A small image VAE, trained from scratch.
Data: trained on capsule endoscopy frames (Kvasir-Capsule), 42238 training examples, 34.5 epochs.
Rows from block 3 of the encoder of a small image VAE, named by matrix and row number. Each number is 500 + 25 x the weight over its row's rms, rounded and kept within 0 to 999. All counts start at 0. Numbers have three digits each.
Before each channel's rows are labels from the 100 images, of 14976, where the channel reaches its highest value: "colour at peak" is the nearest of a few named colours to the mean colour under the peak. Only what is clearly more common there than usual is listed. The data: capsule endoscopy frames (Kvasir-Capsule). In brackets: how many of the 100.
# pw: pointwise conv (encoder.blocks.3.pw.weight, 384x384x1x1), inputs 154-230

colour at peak: grey (39)
pw.162:517465481481529495485458498506457487509536444523503449477472512478473521489515482461475495505493512458469545469503498540484490502487498494493528553462487483494465521561481509516523494504487479494513503461500449495510506532484504509

colour at peak: pink (39); yellow (36)
pw.2:513482529528502518508469519508526540520511525482539491513471528443491516490525491511511475490502503503497486491479484479464491492507500464495527480486482457456504525480475498491519453505553458531472502484516500515451469491495497536

colour at peak: pink (82)
pw.80:520496508520507512499469505511519532474527493494540492475468521521486471507512475496499467517503475486532523521443534464484473569484489478481504521518482517477500513461466472501527508492531507485523502520539447495484489478506496524

colour at peak: black (45)
pw.149:464468470477507467524506489454483490481489487527483525523502495517504468525490508464488539493512488531490478517505476482524507537486514480473507512507497465500464509509510528478501475485471484465509492513460488469510524528505501498

colour at peak: grey (41); pink (28)
pw.41:548505495496475487448472506524538497539494515475478509480494532503500509480510480509436504486466519509485504500510480491511490469515488508554510512498465495468496508501510450468466506557458477484487473498479497486490473508515479489

colour at peak: grey (41); pink (32)
pw.226:497484460497538461506472529493487489509472461508506490511526494442478466517530518509510471504499506485533527489516513488468467461471559487513509493482503478510486513488515485485482481465518529457493516500509506494524518480517496480

colour at peak: pink (59); yellow (28)
pw.295:494522505515492491512481525458521560480502502536507505487441502515514528490515471469513483551483476470466507495483496491500483487526506528482543487527516454494476482512472479483473494525534502531484491505515514507497524484479434538

colour at peak: yellow (46); pink (30)
pw.118:510501483520477517506505588502512514458509483466479526507507497476502515520527479573498430528470465502577484504484468526484497529500494490476504511518480478503507527465477511490483483472571493512460488516487525516503505470491524500

colour at peak: pink (72)
pw.235:520511516532505480521459514519520610459510475499510474510489560469494479502558542510472482529505507482487498496457499508488521483506500540506505479519513476467490526497491491498524481502516483507486513480552491470495505486510492491

colour at peak: grey (42); orange (31)
pw.188:532562489508453534438499489483510527528542504459520479506507494497512526515531464512524459460480503472513495481492489471508497488507505515540493492492518490453506509484516447483534526546475486486510483505503499540474493493546502485

colour at peak: grey (35); pink (34)
pw.125:516492447495472515441460502526508522519486455481509466526486519465474493475484453484509473491511494491497497457495487487493493486512486514543488476481476472441490500499471484476522538591491466486487476519505497515491481486473519518

colour at peak: pink (29)
pw.267:477499531501522490542516528509517504506510504501510507497522524507504555486514577518515512544501496516505514490510474517482531520511501508508474632513487480493468561509496492496509491563481504513515514471527528509514519508498597500

colour at peak: yellow (37)
pw.58:497489431494527491514529526482489502457456466519455492461500507476497505530535471533537518500488479467472511505533487499454461465498485495473501468482502484489475484491485518482492492481557543532502461541528474474496509472503505562

colour at peak: pink (66)
pw.284:510518468489500490514474516508499536532516473478511439497461552450492486510535470527486505524511461492497482526470478531482465469506488518475515491503502469487504525489454493449521477515551492512465463521566502489477476486467490492

colour at peak: pink (67)
pw.93:489508502507483494473509526505485498518483460513497522492506499503495499516533514541486481481499471500525487528524440492505518490553526533501535528459469447457495485493507503486495501519526493500478516504503505432491522491473496525

colour at peak: grey (30)
pw.146:490503480479513499505514561513502512503465431536498479510472497465483527538503496542493504497477512481475515488495472482455470510518480501499524476526504449465480477499453491483486511508515493516424513485493491460506515536463519597

colour at peak: grey (33)
pw.223:492509473488510502504488510492525497492507501476509500516498469479500520472543419481499492501512525497489494559534472492505475505503465485471467488479472511482458492530487491480486478499525491495512477515516501496510458482490460530

colour at peak: pink (75)
pw.98:546520486558490513493482473486505549488512531493573507471527524524483516483512508483509426531485521495521510493481535497490468488511519572550529481533497510460511496548483486528487521525509515480487475528544493482483468487504452514

colour at peak: grey (34)
pw.371:500504508507531521459516479497524506485502513513537498504554521543475500501461499427449469484511521503526473521489504502497518495513513525530502524530485511461507541504521450494516520510487478541504478508493479514478443516519495505

colour at peak: grey (42)
pw.324:482503466509516536449496488509466527460481490526499529499514491479519506518541526473500485510495482505497515496511478502509492473492497525508495492438521478479489496497522487497520507517497486488490430497502512511529496503519467504

colour at peak: grey (45)
pw.191:502504457508503471521517496483484489504489431540506477488480507410477453493546500511483487494518492503558478490521510559497477507466540484500512430502498466504487473490508511482508500468505525514519509511502530485479472487522463501

colour at peak: yellow (60); pink (25)
pw.108:509502490485534474510516550485500511491496463503506496496486470470485517505515457539518512546489456472519490481479480501470497480479461520446476521524532462449490493492458501482493439497521493547463479497500499504436517525501457559

colour at peak: yellow (33); pink (32)
pw.232:520509496505500502517514552470495512516521473515487438501512515422476496486532495513510502488509488475498474523503460515484455510482510493481516469469517497481521528475475488517473475489552467496475501539523545495480522517507488534

colour at peak: grey (47)
pw.268:521512505506518515487521470507498528503491460487461484493545510496502534526512423493498502483514487468484474513504475490477485530509513521501497479469503446520490500472486488500470494476490479499489495523533491533487452510461477495

colour at peak: orange (80)
pw.382:492510491528511502502516495495507477508532446467526477540507466459506538454473452510513463522494521471466477488500509527492461490496504478514491477495519481474524500485440493512516477483538444499488497473506485531474517501511538493

colour at peak: orange (36)
pw.270:501530504460514507502564501476516497526500471509519490497515503511519530515503495501522493514449467507492504508476477490482503507511517495497508480511517539479514544501493486486499468523491497535478466507532543479463487545500503518

colour at peak: orange (69)
pw.194:514553534517465538539512476475513519486499478523544494488506505505517465465472521481508441506482486508499526510504489530484499504463463514496514491566511505462490524469505493499549501481486510494492489522515518501473476477506506467

colour at peak: grey (50)
pw.338:500503444487482526532495513470536497500489473538536532508499519445474514528504501502441461499479479463499514463450485499487490490472505468503445485511482475484501504522509516484496511499495488459431489546502502488505479503456504508

colour at peak: orange (71)
pw.332:496500513485514515539533506483507467516540485520497490497498476482480494502519441528556506512515512495509472522494467525505479493505493496496480477517531484530511512451451535513533446467516485531490520528504520511488481503490504493

colour at peak: orange (59); yellow (32)
pw.306:471513469522564488482547501462508488492501444495483468517514514504502501531545475529521520536485474484479491501499535496465502502510462491468504495529484455503508480449460510492478472507509522561483505513505493483493494521476505525

colour at peak: grey (26)
pw.325:517512460501460490478468477493524514507485483458510471545510507501482524494508480479489464517503498480494501485527509479498475501492503539507497532489507477477506480486504419510530480505488503462477501494498483517513490493483470479

colour at peak: pink (72)
pw.197:526526476501477516514474474528511564504505463498526543496542611504499519513537564485509500523484533511485536485499450474476522519530479541544490545500473497463497528556525456490492531554498509507534473503536536521469475486474487495

colour at peak: orange (71)
pw.262:475459497487502493550530501512489488463506516498477468506492499478542483531496501507538495511479484492467518506484478495497514508462462460436507519492521475502499510494470504513510518491518484552477540505476505489494518498503525498

colour at peak: grey (33)
pw.19:476516452461526466484468494505481505493460447525502494461472508466482468485522499462453484483524475517511490483492455453503505510506521492510539432491509465488449487506500466489509524491473487465496503510471472476501515504505481492

colour at peak: grey (32)
pw.131:490520502522552513528512483502513500528503501520529510494497550498548484494503469494544502474484486508471460490535510521475496486541491489505458521558534502484518459492519440500495493511554521471521476499451508489517472467527499473

colour at peak: black (31)
pw.85:490539449508492466497505518505501475514435512546487552521484486445482491566486516516502482460487479494498516516517508519464501467528481511515490512489508490494462531469529526497520494483497474490492501541488521481495464541461515511

colour at peak: grey (33)
pw.43:484533546533518561498522518497547490491495506538552535545503529537481491512526504473537500506500507526537496462494458474514539496519513528522497581520496515482507541518541472537489516540486519551505485542507534524477469487505524494

colour at peak: pink (68)
pw.271:504542501520510500513509531498474540453536465483502510522460558468511496483553531494469466536511500506459476498438470514437500453480517529506472463492489481491506496507472478497494507508550528497476493469502524505486502507509496524

colour at peak: grey (36); orange (30)
pw.148:518505522523517507504509551486524508485488517497489513494524551486502514503500479522517481507498526525459487517483466494476499503522489511488475509491506483455531490500483481501505514511496481513474493527540529504463452475522484520

colour at peak: pink (79)
pw.300:536501486513520482504482510514510557490506480472502498515501552472457484444539501528496437505490545458481504493480465495436477489507508518523493519470488485452506495511500444475497478520485491475450492511492503495510507523477481485

colour at peak: grey (43)
pw.242:513505472484520513422502494529490528505465503517503491498507522514527493499522539484524518493469501480457497476490459458500531471539534508516525479495523474484462478495520482509500549572490467495466430510496513506487490513482496467

colour at peak: black (53)
pw.115:509457516514521485581457477501498515520511508504484519492532534496525503479483508546530493517502526520543499522504489482506471537497523467501496516492519497503507464528500476488505530505515514473555497557506486490490497468531504512

colour at peak: yellow (25)
pw.380:509488507485489493531522526504466486502486497540481546483476505498516492533517524538511495513522482500540514525514495527475475508536500461507507475478488504499492513501540505487516527473550494490530557545519534475449510471524502540

colour at peak: orange (67)
pw.32:504486515510517498542505517460500451457536474488471479493473447514518451512493465496531480506452467462486457516520506521467475446486518487461514488480535502516499509519413514538493477460482503516515493512510511527452466477504460509

colour at peak: pink (56)
pw.313:498508502540477497541496519454524553489486498486511549522529504492520486474504504574521463498473489516510488493497494491470506510513496484497460520550521493532531533516447538495496500489551504484518511574507532499476464494484512484

colour at peak: pink (69)
pw.358:452504484538508479536524504485470546512499479500500460485505514464525499497535505542519480554492479447484442497491485503473486473511489519524496500484512486470518456507442485492495510489591511486473490461490530495501498492500490534

colour at peak: orange (38); pink (30)
pw.158:498530561534471496516517513518522545525503510492513468528478522508519493541486492485485482493519491509495487470445475472487523519502471508472544543534507495540500548499479518497502458526489480506479485480511491496477490510475483528

colour at peak: grey (42)
pw.349:478491472530505494530502505511462469521487462489538509481514484502475505492524498497467488495560503506574470504503496492469475506497552481506497446439471478505522501497508454501457484477520508468515478517497500475510529476524500502

colour at peak: grey (43); orange (35)
pw.193:562464497494499513428514468509488523500494475480528529511510499483481474478485487487497464505487475508490509512500488507509494529521478517496471543510483492447525530475481480489514507506491487487446484547506477502453465466455539486

colour at peak: pink (65)
pw.277:495476484467529497534533517516511583513522510512489507484492530490508513547548515537537490527470496496533514511555536517471551527544519532501457563517510513488542471567526498478485504493539545517481476497554508537496512437488533536

colour at peak: pink (81)
pw.167:536523484518462493489467528514520558502490469509521448504480557514535476445558469485498457519539498492494468494462505485452483488485511496514470470502475519488494480500510461468515515515513504485487492495542471522494484501492460507

colour at peak: pink (72)
pw.372:549487543560465520523492492473486524478570442487519486484501514471491505471548502502502472522521474468502492552492465514477503486462494503471506507521474474463502521502493488525494508455564531481526497515541504500497472475520507490