From a checkpoint of a small image VAE.
Training: 11400 steps, batches of 128.
Data: trained on capsule endoscopy frames (Kvasir-Capsule), 42238 training examples, 34.5 epochs.
Rows from block 6 of the encoder of a small image VAE, named by matrix and row number. Each number is 128 + 32 x the weight over its row's rms, rounded and kept within 0 to 255. All counts start at 0. Numbers have three digits each. After the name is the row's rms in percent of the matrix's.
After each channel's rows are labels from the 100 images, of 14976, where the channel reaches its highest value: "colour at peak" is the nearest of a few named colours to the mean colour under the peak. Only what is clearly more common there than usual is listed. The data: capsule endoscopy frames (Kvasir-Capsule).
# pw: pointwise conv (encoder.blocks.6.pw.weight, 384x384x1x1), inputs 256-383

pw.182 099:133130138136110113139169114152208138185134136194081101128145074137125113178138133171074140153169103094125122127121140142117111059126051083133135154117126103180147136141140154143134127165105105067112116069136151135155080076115135184094138079141157101082126164171143115078147110112148075227179100140094107110141124175143185097149123141086129157118122103144142156106125073126159158127104
colour at peak: orange

pw.135 099:157145157118162141175112138185129168130144190172154159122125121150198084168159153182099120171096149046124158125120108154077096176162089156102147132152123165169151149166172122125110117123141048088142086132154121114117143120122124059167043129130207088144145146120112203124114070094156124090152077086181118154151106123116123119139102088125158147124096159081193075131124117109097144072105
colour at peak: grey; pink

pw.7 104:206123094165121122130127158181165116133163150160093178116142171066133080219142155161088125159130138157101121110082076131170109095107106137143125193109137147141092111098103163074090072118120054114178124148172099131150097152138098119109145113136157138131098161159141124102179139102170119176158093150115064139118153171180134145085137067123135113133136103145129134151116091142203147139112
colour at peak: orange

pw.273 115:092171175098126162132178100152142138117144123112037107132123113127180166088212073136116103156175140113134110122134182123084126146123159156154129078061138124137162147103070131092094150188102216151144116110132105163125130175126132165098131102129062138093092112146080122030096129121116067138073160152140034105112144114147142136155099115141164122120102128146142164120156150161149098064146
colour at peak: grey

pw.92 103:127113084108128111120098107089104114100145112083082145085122056136121182111151141167117092158149159080177115122133106129104112099110100092091123145139100095142133074075091116163146105148090145113055139136136157067139148075099057109117181178129116127138146091098111147145057072095124067086084117086146097059209062139163096176072156181149138142085145144153157102140151119113092111183190
colour at peak: orange; pink

pw.261 105:141097143120073058129141108180110156130069183140142134056139096148149154144182127121164093133100166052128082131118146116178115127082076091095099150110143145167135150151152151117146096147110086090110114082163138142117108094105105136125116136103111125143136177144091135053177117110091108140159082147157136129096111143153111071096132130127155143100124157121143167179131163112113153045131
colour at peak: pink; grey

pw.380 104:127118096133099157108149176143052102158192105082163150130155149078131131073160115094148150140123149154123103118124099117180115175082103119148103105137195118150191110101132142139127147091142143138156147139113061142147148172165137124097134099088083165074124106129109127115148156173144093106137145100143089082185113111133101110141165133093113128141144099108144136167141150154154136075197
colour at peak: pink; grey

pw.359 093:156100130177132118131155138157056145117123104129127098088125099057155153140155111128137128154142140143122136110106103134180118184125122099133150085145145050135127127127159147086117094142133125110108179123105112083142125154152108125136100115169139124086144121093150160150155130145056091117089126069142135122191096087145104156146167108113156108144110148083135101144155162081098105034150
colour at peak: orange

pw.249 107:097110127101158170117149128157143110094129077135118165128095112120145171058074172123181145113104151148185184168154165093135129151147080150115137106120130177184115119137153079150119098159160216113141174147093142233190124115135095186140132164111117139095161176101145062116125147179125126128119133146122125101159147140117150125106112102139124123158196121172128116130153175146161099178171
colour at peak: pink

pw.278 101:100124129134130148139136109168134124135124104124204131154144090092099240149087121109152103109103153176173087135101135112121114158110158119156124142141130118110112133078139097118159171080128096119160179107136082160118135127163147087118138081119131190188164094125098197193188131107092124119126145147154127083155150117119124202097167137083149110125201201106084150113147152127156115167125
colour at peak: pink; yellow

pw.206 097:152188196130105150096122131092117129122125162165193140107141123154171137152167103102162133138115092142122213115154103162109147105163082161119119172106068117186146169188170130196192065135152123125141090125097105137122129091077188095169084154128088077116108111138160146111176165088123163110138109164068096163115162056108157069187117098104137138138155077129129121118112178108111148130094
colour at peak: black

pw.184 104:135134151105116112122167147219122128095123155222133129121183148080109151164168146145137160123131098129145158129149142140121105149103139130149058159143197167130143158185185116122124106172132058160186130134160120155120156112190105109130095141164112150082159099163076106147151037151074125107090134129148136128124049162062087123194117082064167086142104172103134112116108114138101128048141
colour at peak: grey

pw.235 104:149118146171066167081147143135186089137164163133112118096119131131161071174186148119107107162142124090165136133092127113111154115141186159142122155164105081150134141170143076117079114140174117115134129093116086126136149177092133124090093150135104096166070145124118145136142126077084116137134123130109150134091120157118139082154164148146115134079074157085120101172140117067136145160104
colour at peak: grey

pw.130 101:140094100166138112161115122166149088126121120136187156152172097113095165113136140138148072125069147178145136172125084146143185129131199078121128023130108108051097130127152096172141128110169096097118137109139101122121140166157138124063133093153137131149107117116103144153089157125128139111102133143168141055126146112101107162084132205120134097075200167123145091115162137147160126145117
colour at peak: pink

pw.21 102:124108127161112114106113142183134113143152149140147159124120096122076203160091159159160066120143127127144089152137112109156131124118155101132108126168093159148083131085168156093102078144069083072181207130188139137086127135152095040086131086163113140144124113126096139136124102157117127114122149125172160110197108167123135200144130094078142093078190189051177089117189119107143112161157
colour at peak: pink; yellow

pw.279 102:122131099149148120086152122239185134128168170132153123125174159085155167177177119137111150095102130116118113108092169111151120152087106107162101171135189114164133190128134133118113056150095067156179164110180077130145132109117098095101111117140106150120089135111101132113196128140136119124152094134156105149168105148118087132148144107068168111154133157114115105156147090114123147128095
colour at peak: grey

pw.107 099:172142204125098157110099193159128175123161123176134159115142126087206050150138116107137131144081089128118079128130075129102128128130151078182117143161136129148159152147140208104095147128170158119160101141140125099133094127136132192151165167149145119161078160072092150092148081092143157172159128092084106144113147171153153115181141128078190112104104132105178099101113126149136164113097
colour at peak: orange

pw.257 095:135083092144099124131174136121136147138108100147150129024124113110163125130136105105146099144170163081116066140161114162113152164044106119080119131188151104157153141091149080135136128121135073097094162058111071152138135136083119084088088101112127112075133120071080140153158089162102100115089124108169147123140091047101147107150107142155177179095107143103141141185166147094117087072144
colour at peak: pink

pw.192 096:100111152134143100125132073169099115121105129131148119126111117070146177051177134098135122183118140168177162142163148149143077205100156148146108085111150079092138135175208078116113107126135094137145173104120094127113154123149216155098104112131116071167124104130128162161128103125097113120064148153154168125116081147122127132118106178138149148115179139100098105118146129134076110089111
colour at peak: pink

pw.383 094:084095128122147106119102184119105120075088082113166147095097122084115134089106172137155159163134185153171140075109137167146110179076125115112124037179197103126132128104139131102131089119083152088098213111106112162144163147105148084119114117102179125140140139123150133139153113177081106146090138101216132074214084118083138191116123122084138095146155186109178134127221190120088103111150
colour at peak: pink

pw.373 104:112092131081115056169128103042150173135138162142124185148145052121130110133108164124100115171097161113200124124095061153143130074176154114141193100118119094119158101099177068163157171129191100168077104139111125173126125140138134085083127119129088115171103111149136153083096118128105118118100141094134172104124134108106161087097169204185141096093141141118122152158133116181129129185156
colour at peak: black

pw.365 107:158100145142070135119203117129106130128178101137159082113150113112154149101167117119138151142105143118140135151092146124124076227138168115136178120146109112148118108114110117182136149122165082121115171080072053182121182164129108120090067094154136143124135064122172176167087159168040073086110151098102127154142128071143104156129111110127145141081145136073133148141130169109119122159159
colour at peak: yellow

pw.319 103:139102110113066140132126121153151149174102159117081157101107109155135121131177119175148068110154127060121088169141128151072089152063120085088103123146143118161132141059066139135045146166093092104113112050162133126136099101141155154088144093099142090135124153098104143059110100129127178149106069113127124178093119139148154128111097165132186136085127126115168146187106122095119126099133
colour at peak: orange; grey

pw.96 102:121134155091045112103182129175144140111125157104133136085151127138143092173152151234081094125109071115129040134116080106147185115132152067160166136132090091125122088069097100114112096116140076133136137139151106114108081129122131144136153073106164138159065165153101113127139090105092102186152097112118117119158144122143128154118151151142105107046104084122122147140110150139213110166131
colour at peak: orange

pw.68 095:119102069163078109169136159179039112134126088122227144140101124107139182142141157128163146162119143185143164153159127119138126162087196140136141148200169119117116130136174131094132106128126130113168156088092079158118158147138140118122158114131124103115176147106121133138125121138126137108103135136193171117162144113114096228156150148119147094124162128085103137132171173107143130165114
colour at peak: pink

pw.263 096:119132123166149154160145178156110079079141046122134109125154064094100111121155138112138134167136107255143125174093100032172137130107159117185125126110136104099098092160158144126145096105121079099126171136085130124122146198172070117091195125160136218102129123153123138177163122163080157106160194104123149109139131092153028152055163109128136104087143155132147137122149148166100146112150
colour at peak: orange

pw.119 106:115119122111143134111130119192194102159140096155205231161112163118134171093077188149159096126144183096165166128110174153158172104128140128081143129169193132158147174115157124149118149155090129151160159163162183186131092107172129081126129160097112134129180124111127104100154165164151141145096129140178099081161140154098136182112084136096151133118156202103119117131255130153152178129113
colour at peak: pink

pw.202 102:118091091105129085135132110137212111101153149120141123118130093102171101116109132161096112146148116081171132165143120155095162070109148086137092167120106097158095058088102162085118132133118085081086115117142141140090160117141113114087184168133156132138122108204099149127151068111107089155195113159105119082135097189130144130162068134127102136129135115142143146155161119126210125119111
colour at peak: orange; grey

pw.16 096:117109173117103133153128123144101135138158120114139141121156082127122203108099128141155102114158162127139089133107111114173100141063128108119102090148178121143096131142103103128091136098162128126101246116096091116124149114149104141111161143131096108163139158147110168139108139165108128101134117150186127138255071121121149255130157137124127117109189152087165150161209147152069158099151
colour at peak: pink

pw.123 100:174087120139133130148108118135235161181169204166094172142111099164155113161144115235087161157155128047139078136137052128079156090139156083167109085131090099160093103116119105078095110103099096172074112130112152151102164132124093111143127144181158120120119153169128117131141105113119128146145153142099137130155127157155136160108115154107159095124097168088117104177161089101136152177127
colour at peak: orange; grey

pw.209 097:166126143228114149179149141147098125108134091168136075130118142092064136096132120151130145232091112255134109052105134013143123172151118110166108115128119134105120095099063157111141105107128130140151169135105081127117131231186102111122175146203150188109109122096084175191164071101115134120128158064147112100147091117196064138071214134091125070106160116139122145101100150136157149105145
colour at peak: orange

pw.286 097:128122141108143123160131114099126115083128087068158092072077082131136112112171091090135116144127142154151118142124098113119135076120157123142138061165075055123124061064053148116086174118095073111087148146048142117147094145115159102065140104140118133135142118134109178163081050117106142165064154113137129102131090103157117175115133172184110081120182128140103114126146089116106127176140
colour at peak: orange

pw.351 096:064114062111096027112105085108108147120112125101135129134115119074121104167083131200112075150145117119089086105132138141125099108103114066155117094154153116136125058108093149133125106123168164129093179122149113111085100162125088155098157119129120110142129127130127113143129079141084134146135106128158149048193076137197169175112142121116188109063145139164112213111183093107100156146149
colour at peak: pink; orange

pw.42 098:102108192074085128125145081141142128094154084143110156118131123176151109125153141123158131101135151111124136160190118208031164140097112153045168129135110121137176129132104057110155116149153065133167078114134114125130121089038152099071092117134116003142101073103134130152075121118146130141091141149063142109092177122062183114188090098125134163152099099139157120112131097111164112124134
colour at peak: black

pw.262 097:168152103134153075134114197133144121180132128152102127151116129160140120123166129142088110130105089103109105179121157121152115083094112106133125133120080096114120119111158186137110108141129063120121169095146112103137132080123080165077173092152198155080104166155105118084153139160148118195245126099073109100112142160212143157127152141120136152087125121132075132148084094124178184173108
colour at peak: orange

pw.150 098:151133173121121129140097138137205141141150114160048083113173104116138101181149058087151113125143113092110081117109111146099130063130136110152100211093091125109122131105136151164089074147091072136147093134187175110128091100085096158082139112106154101142108147164120074111145058086163156130178122178068077118078093136153139061134160084099093147147130086126139126159097132141156134083097
colour at peak: red

pw.368 097:111103121084132165101139068141140137070116138147149131119105127121136157074116143098128113133098100132121119115160175141146131184087188157083136153195098101148146137119171048175147111137146093155138174131114096115120116119125171078112032127121177158116142072086113145163116072141068086104066123147125223122132119061069102177173101134103113087147172119120131067147148156163118160122117
colour at peak: pink

pw.137 102:169133126098087125104089147189119168197170170123140127112134154125098108203172071148091150140110167128096103131116115111124085093115133140133131138112175096164160127162113120109143077099103118137113131126169085116150096135144074137123099148157153081134116126125104157125150090146056129141160082072117075088152086171145141133099111110074155114125116130134173142135121099041105167156121
colour at peak: orange

pw.219 105:129120104096090124076051114131165138115174185142121149147104175102136160205123141184111131136093147157089122137146076120160146131159129180143130128137124105149137132167160167131102087141122139155120149098136086094108106129124111127126148123144131140197113133092110144147091124183149081149194181163127093076175145152155119170124142089121151083150149171114160184110140099116123148190098
colour at peak: orange; pink

pw.331 095:106150153173118117084166135139162123095118092172133196145123084130237123070152136131158123160116112077137169156146095193120145136104111138071122100191142070169163160125193098117170144097169041110176127117117133158112123099145173148125080128084110135148133135105150111092149128130078154141054170124188146095111141109111134143151082119117162053139149146132109109149134146074155104078111
colour at peak: pink

pw.144 102:123111144157077144084117148167116136131137119162137159132137144139154112161112166203102071163138164074104056188116089167128148124090141131148122145137132093172113109105124178123087103143124101117073089131150109116088109108112168097153133123128116105166133142144137165121122131079123136189137096138118127109135115179135173105156112079172174136123113159154141114142160108051112106101122
colour at peak: grey; pink

pw.316 100:153128114160107132137109110125102150104158114071143113107135116109116165091119099126150136126150186139169114148135086085161106117144229104154163100151100084119110092121156115058098148139119111114049146129087128124080129124127096124081119158160140098134145090080071176160109130122068043100082146103138153140196098115122073163074141207125123125165162156078137136134159151144092094121120
colour at peak: pink; yellow

pw.377 094:119089146088145094105157107081142108147086121152146211119130104109186086074097170144117083142101149086156118175119109148077210073145122112130156104140133112141126058080073129217127157133239119091135114147084131126122082128100202175139135128146130107162126126160161127121065143068173144206121139134157139127133158167154146131125160160191159145101109113166098148150101071174170130140096
colour at peak: black

pw.275 108:164159160124104120109098146155158133145097127181108161090086105166125131113166119121125094165119129121074126161113099134096117123114130076104072121136117062120124116152134099118086078133079063146123119096153136150058091139112142088135109121156181105157149137170052112117141050110059083106123155118139112116127038062162149148140084148118159124089152114045132110166144097124068105055115
colour at peak: grey

pw.38 097:073151126094132133154149125147127146109121081109157118121116139101133077064125166077127168101103090127151118149134149120156115146134084161134160122129145133063150187168146118167173105135187142110160151148094131140161110098147176166109117159113164088136098108076115125066115139174177161151102098175083157159099141122124135133095129164138141157068112116144094119102106134125113178165155
colour at peak: black

pw.105 101:135119114126154135084162109054082169116108155145169134078115066126098104116137072146151099162083095151125064144099056072100125145129164109146127148141106130140174118146098134072107139125109077103077106107111034111086105124124127166103126077121128152164100114113104174141152085115076084085124122121096114167090073095110139118103143166212123107125132120072154099131125150144036152094124
colour at peak: grey

pw.18 102:121072164139105124122173148103099156125135167109079115088065083085100099134146104131117146144023104121121063109119126100135090129113136073105137134144196059149110098100168149091084123147152127109121161125127094137115145140142049089069115110129123139088094103084088118130135124162054073123136174098148149117182077108122129140121121120102117125083111162122160190128149111095069045088155
colour at peak: orange

pw.178 095:079109108107127107179083129182070157092096112121110117122141114132145167132111124147145080105145150160110161121144103114144137146152135088090115069144140132105141117120080113137128118107081139066132193150082080117067164122072079151099128150162088132101148079127111129117135118173099133144089120091238124068161093105105106208118109170086151126112182138117157167102140208093102094145185
colour at peak: pink; yellow

pw.203 098:056103141123138118134165066100089076115134076093099100120106100122162145103105101079117152061114100128109139128133145138092126128114154118163164098099137129087111111143117061141154148124146129111132137113092119116150130117110181114149103147169107165143102117063146121095116153109148114147041179156120142165129128049066173152109097176141079153181144110131094103131067130141118142140126
colour at peak: black

pw.73 108:090141130101079155124100099143164133122208072136130115116126137198167139145115120126133092153152131084165160222103111196092127080137190136103102139157091116160164135133069103124090128113134063195069130147137110106045121166115141068124125118121080069179124148119123158120125095130153156107131164090105077148167143135110161131137083148183129201122177144116097095140148092116135163170131
colour at peak: grey

pw.265 093:128084115133101136185172151117115151119178117105135133133127118108127146128130139114190087111130089168192119095081125116159117100126172089157126090127128084151154079076131114129099133151127155067104239101067157165137172122141120152086146103112126156114126136091128143115070121158084129153122130126178128084151153181177071199122118107090169086166153130103166208118163114140102134082150
colour at peak: pink

pw.176 096:112123070108082090095112136114149176115184152149162162102092107110111136163113170154146119127079170096170156102134156125164144103083121137137127132169141133163109142085110130113100105158173128157175186101121113162140105112083158146132202121123123100124142187089149118093178130178137113132142155122185119096182171174148142146170132102082167144122172175130135184155239109122149163161154
colour at peak: pink

pw.311 096:187093138125120110138100099149085196123150197073153165131118125064083170234123132182092100170104157090106100119126132083141111135093103066127124119142093078127132114128134100072113052115106145094107143114155135139099188110150087140080142099166140108107147130147150185136164087141092088072124096148176132098125107169113106149108118137084117114141091186095109128122161111083117111102053
colour at peak: orange

pw.317 100:112125081120115121097094131141166105162134182122097149137146129097158104154126152228097145141129132095138109157149130117089141052098083093108095088117147072173126133138076139127094138149090150159105062120208119155163159083130094134092110100108120125082128162139118153126109094100134096137154139112117110083111115225171131085126112084141152099109087060113142148165132141104119127117083
colour at peak: orange

pw.142 100:110132116132091142184188141171056091114140156122111121121143136098095170102103146159148141134120097163138123067134113056191093164106119116127155137139146126162111121130133122135097120091094129161130161219116129132082155149155131110096150134165170138128136131142122087173132120120099135159124147141154175114195107105129099159116160181043144080123179148096168125110160128114043125089212
colour at peak: yellow; pink

pw.86 098:082096121137092097160116131137125130108127119084132109113109114099114109134135137193106148133112117132133119135083088121171143105127145039131142128166105119112087087126161180134089166145112127167103138187150173107138086121137033143105214148189124156115122139116155141173124129115087106153169173121074117178148129158226114133140147121084137104124145105152165151153163097132146139165143
colour at peak: orange

pw.236 104:138100146115089126156149143088095179114134086066084068098140119102113100176176086174141088129095137126123091080113151101131096149101080137109127124095163096118125150134051115149095126126136180119126157093135108087099154092122087136107121151138124122097121109114104144097125083127084090117107076028140071120114096131107129126144078087119163117163109119104170138141062155134078107076145
colour at peak: orange

pw.238 102:113127100102153131131083133071131098118082129101108101107092073109114138113085140136184148093112136158143087059127125084114131137095123098150145052135126084128075078044094136144104155111142200097067140141066132105128122145092119159071128155147117148143115115087117168137086150134161118150100142131137095174140167094153111160096116158152143093076157141137130150156163098116127074124179
colour at peak: orange; yellow

pw.151 106:174138105133147139122070129137095094124122120083145082104110188121151143137159091111103154126131149159052141096136168128112127139078105104100160155128117066127160164146087079112123088124099185145151145147100155125154137158088113083144114157102098163100115116091157152162217093107105104107149189097172129168103082087100124102155139118094172115132118112127140130126137136150060138036119
colour at peak: grey

pw.208 101:157134179140100161131122149149152136154204154181154142147155166094136161198155114158141135163172181188098142146139109131132101166135177123137118174162117158140123191110178119145110071145109091145138110106206110089086076132169132118176123130197099128140149128144098163196094143104123152135152149107106126118146060168149125141136140107131141167109135126097168122163140136099102121187085
colour at peak: yellow; pink

pw.348 096:128112128082143131122161131115161121129151110136135076111139135127128116094157165095118148134149066114142154109089170091142169131141100109146150142158177166101126152100114132175156117147177132159128096131108178148205126123156127115166167142119176108131067139130130100087181171157165144148100137149112130136133216120110127125155124131095097112111085108240115115179091120134163134153129
colour at peak: black

pw.59 109:157100126133124108109118100165120109134137183146130123084168165143063187178121152138150126159152148181141119168141139133215060093130105160087114135145124114124094145140168135087060088116104082097184166149234084187155128131145116137102163102172111100124129154121113095169100053170119106115153126160144131115193068183129093179116127077071119124190124173131084106119143103131115148155167
colour at peak: pink; yellow

pw.196 099:140112136150113097154106135090109131163101086126138102100126122031133121077119132121127117078133103149108115083102131084163094150082127101165166139109132131143108128096109154155124145157126161152180183108098108123135146141110097193141160146086171138119152182082114124072125087143086099148150055072117139113150147163166134139070129135128165070130155129156169177138155146147084086064126
colour at peak: grey; orange

pw.63 100:103188152169146119146144128127132121155158135129134143112105152107112136137178098129137141138115139179122100135142145086094098135147186175109128124125119158141197122160153105083072089080128100163123117124154113124096104135080121101102089094161101110147141051135080139154136093101067123061108150140149171117127106099070109130138104146150139126116127132105121141121078134102095168154149
colour at peak: grey

pw.305 099:159060149117104110194125129153116209112149146098139126079146105090132137143156089180095094136083156125145075140111127093168134119147115114120126172119127071175167100112087139137131169164078088071144125090149107160110145108097081136117124067167132122118118136073126138115143074166115124175151128076139110108155083120165143148152108106109138106119151158054210128133181089064105144133115
colour at peak: pink; orange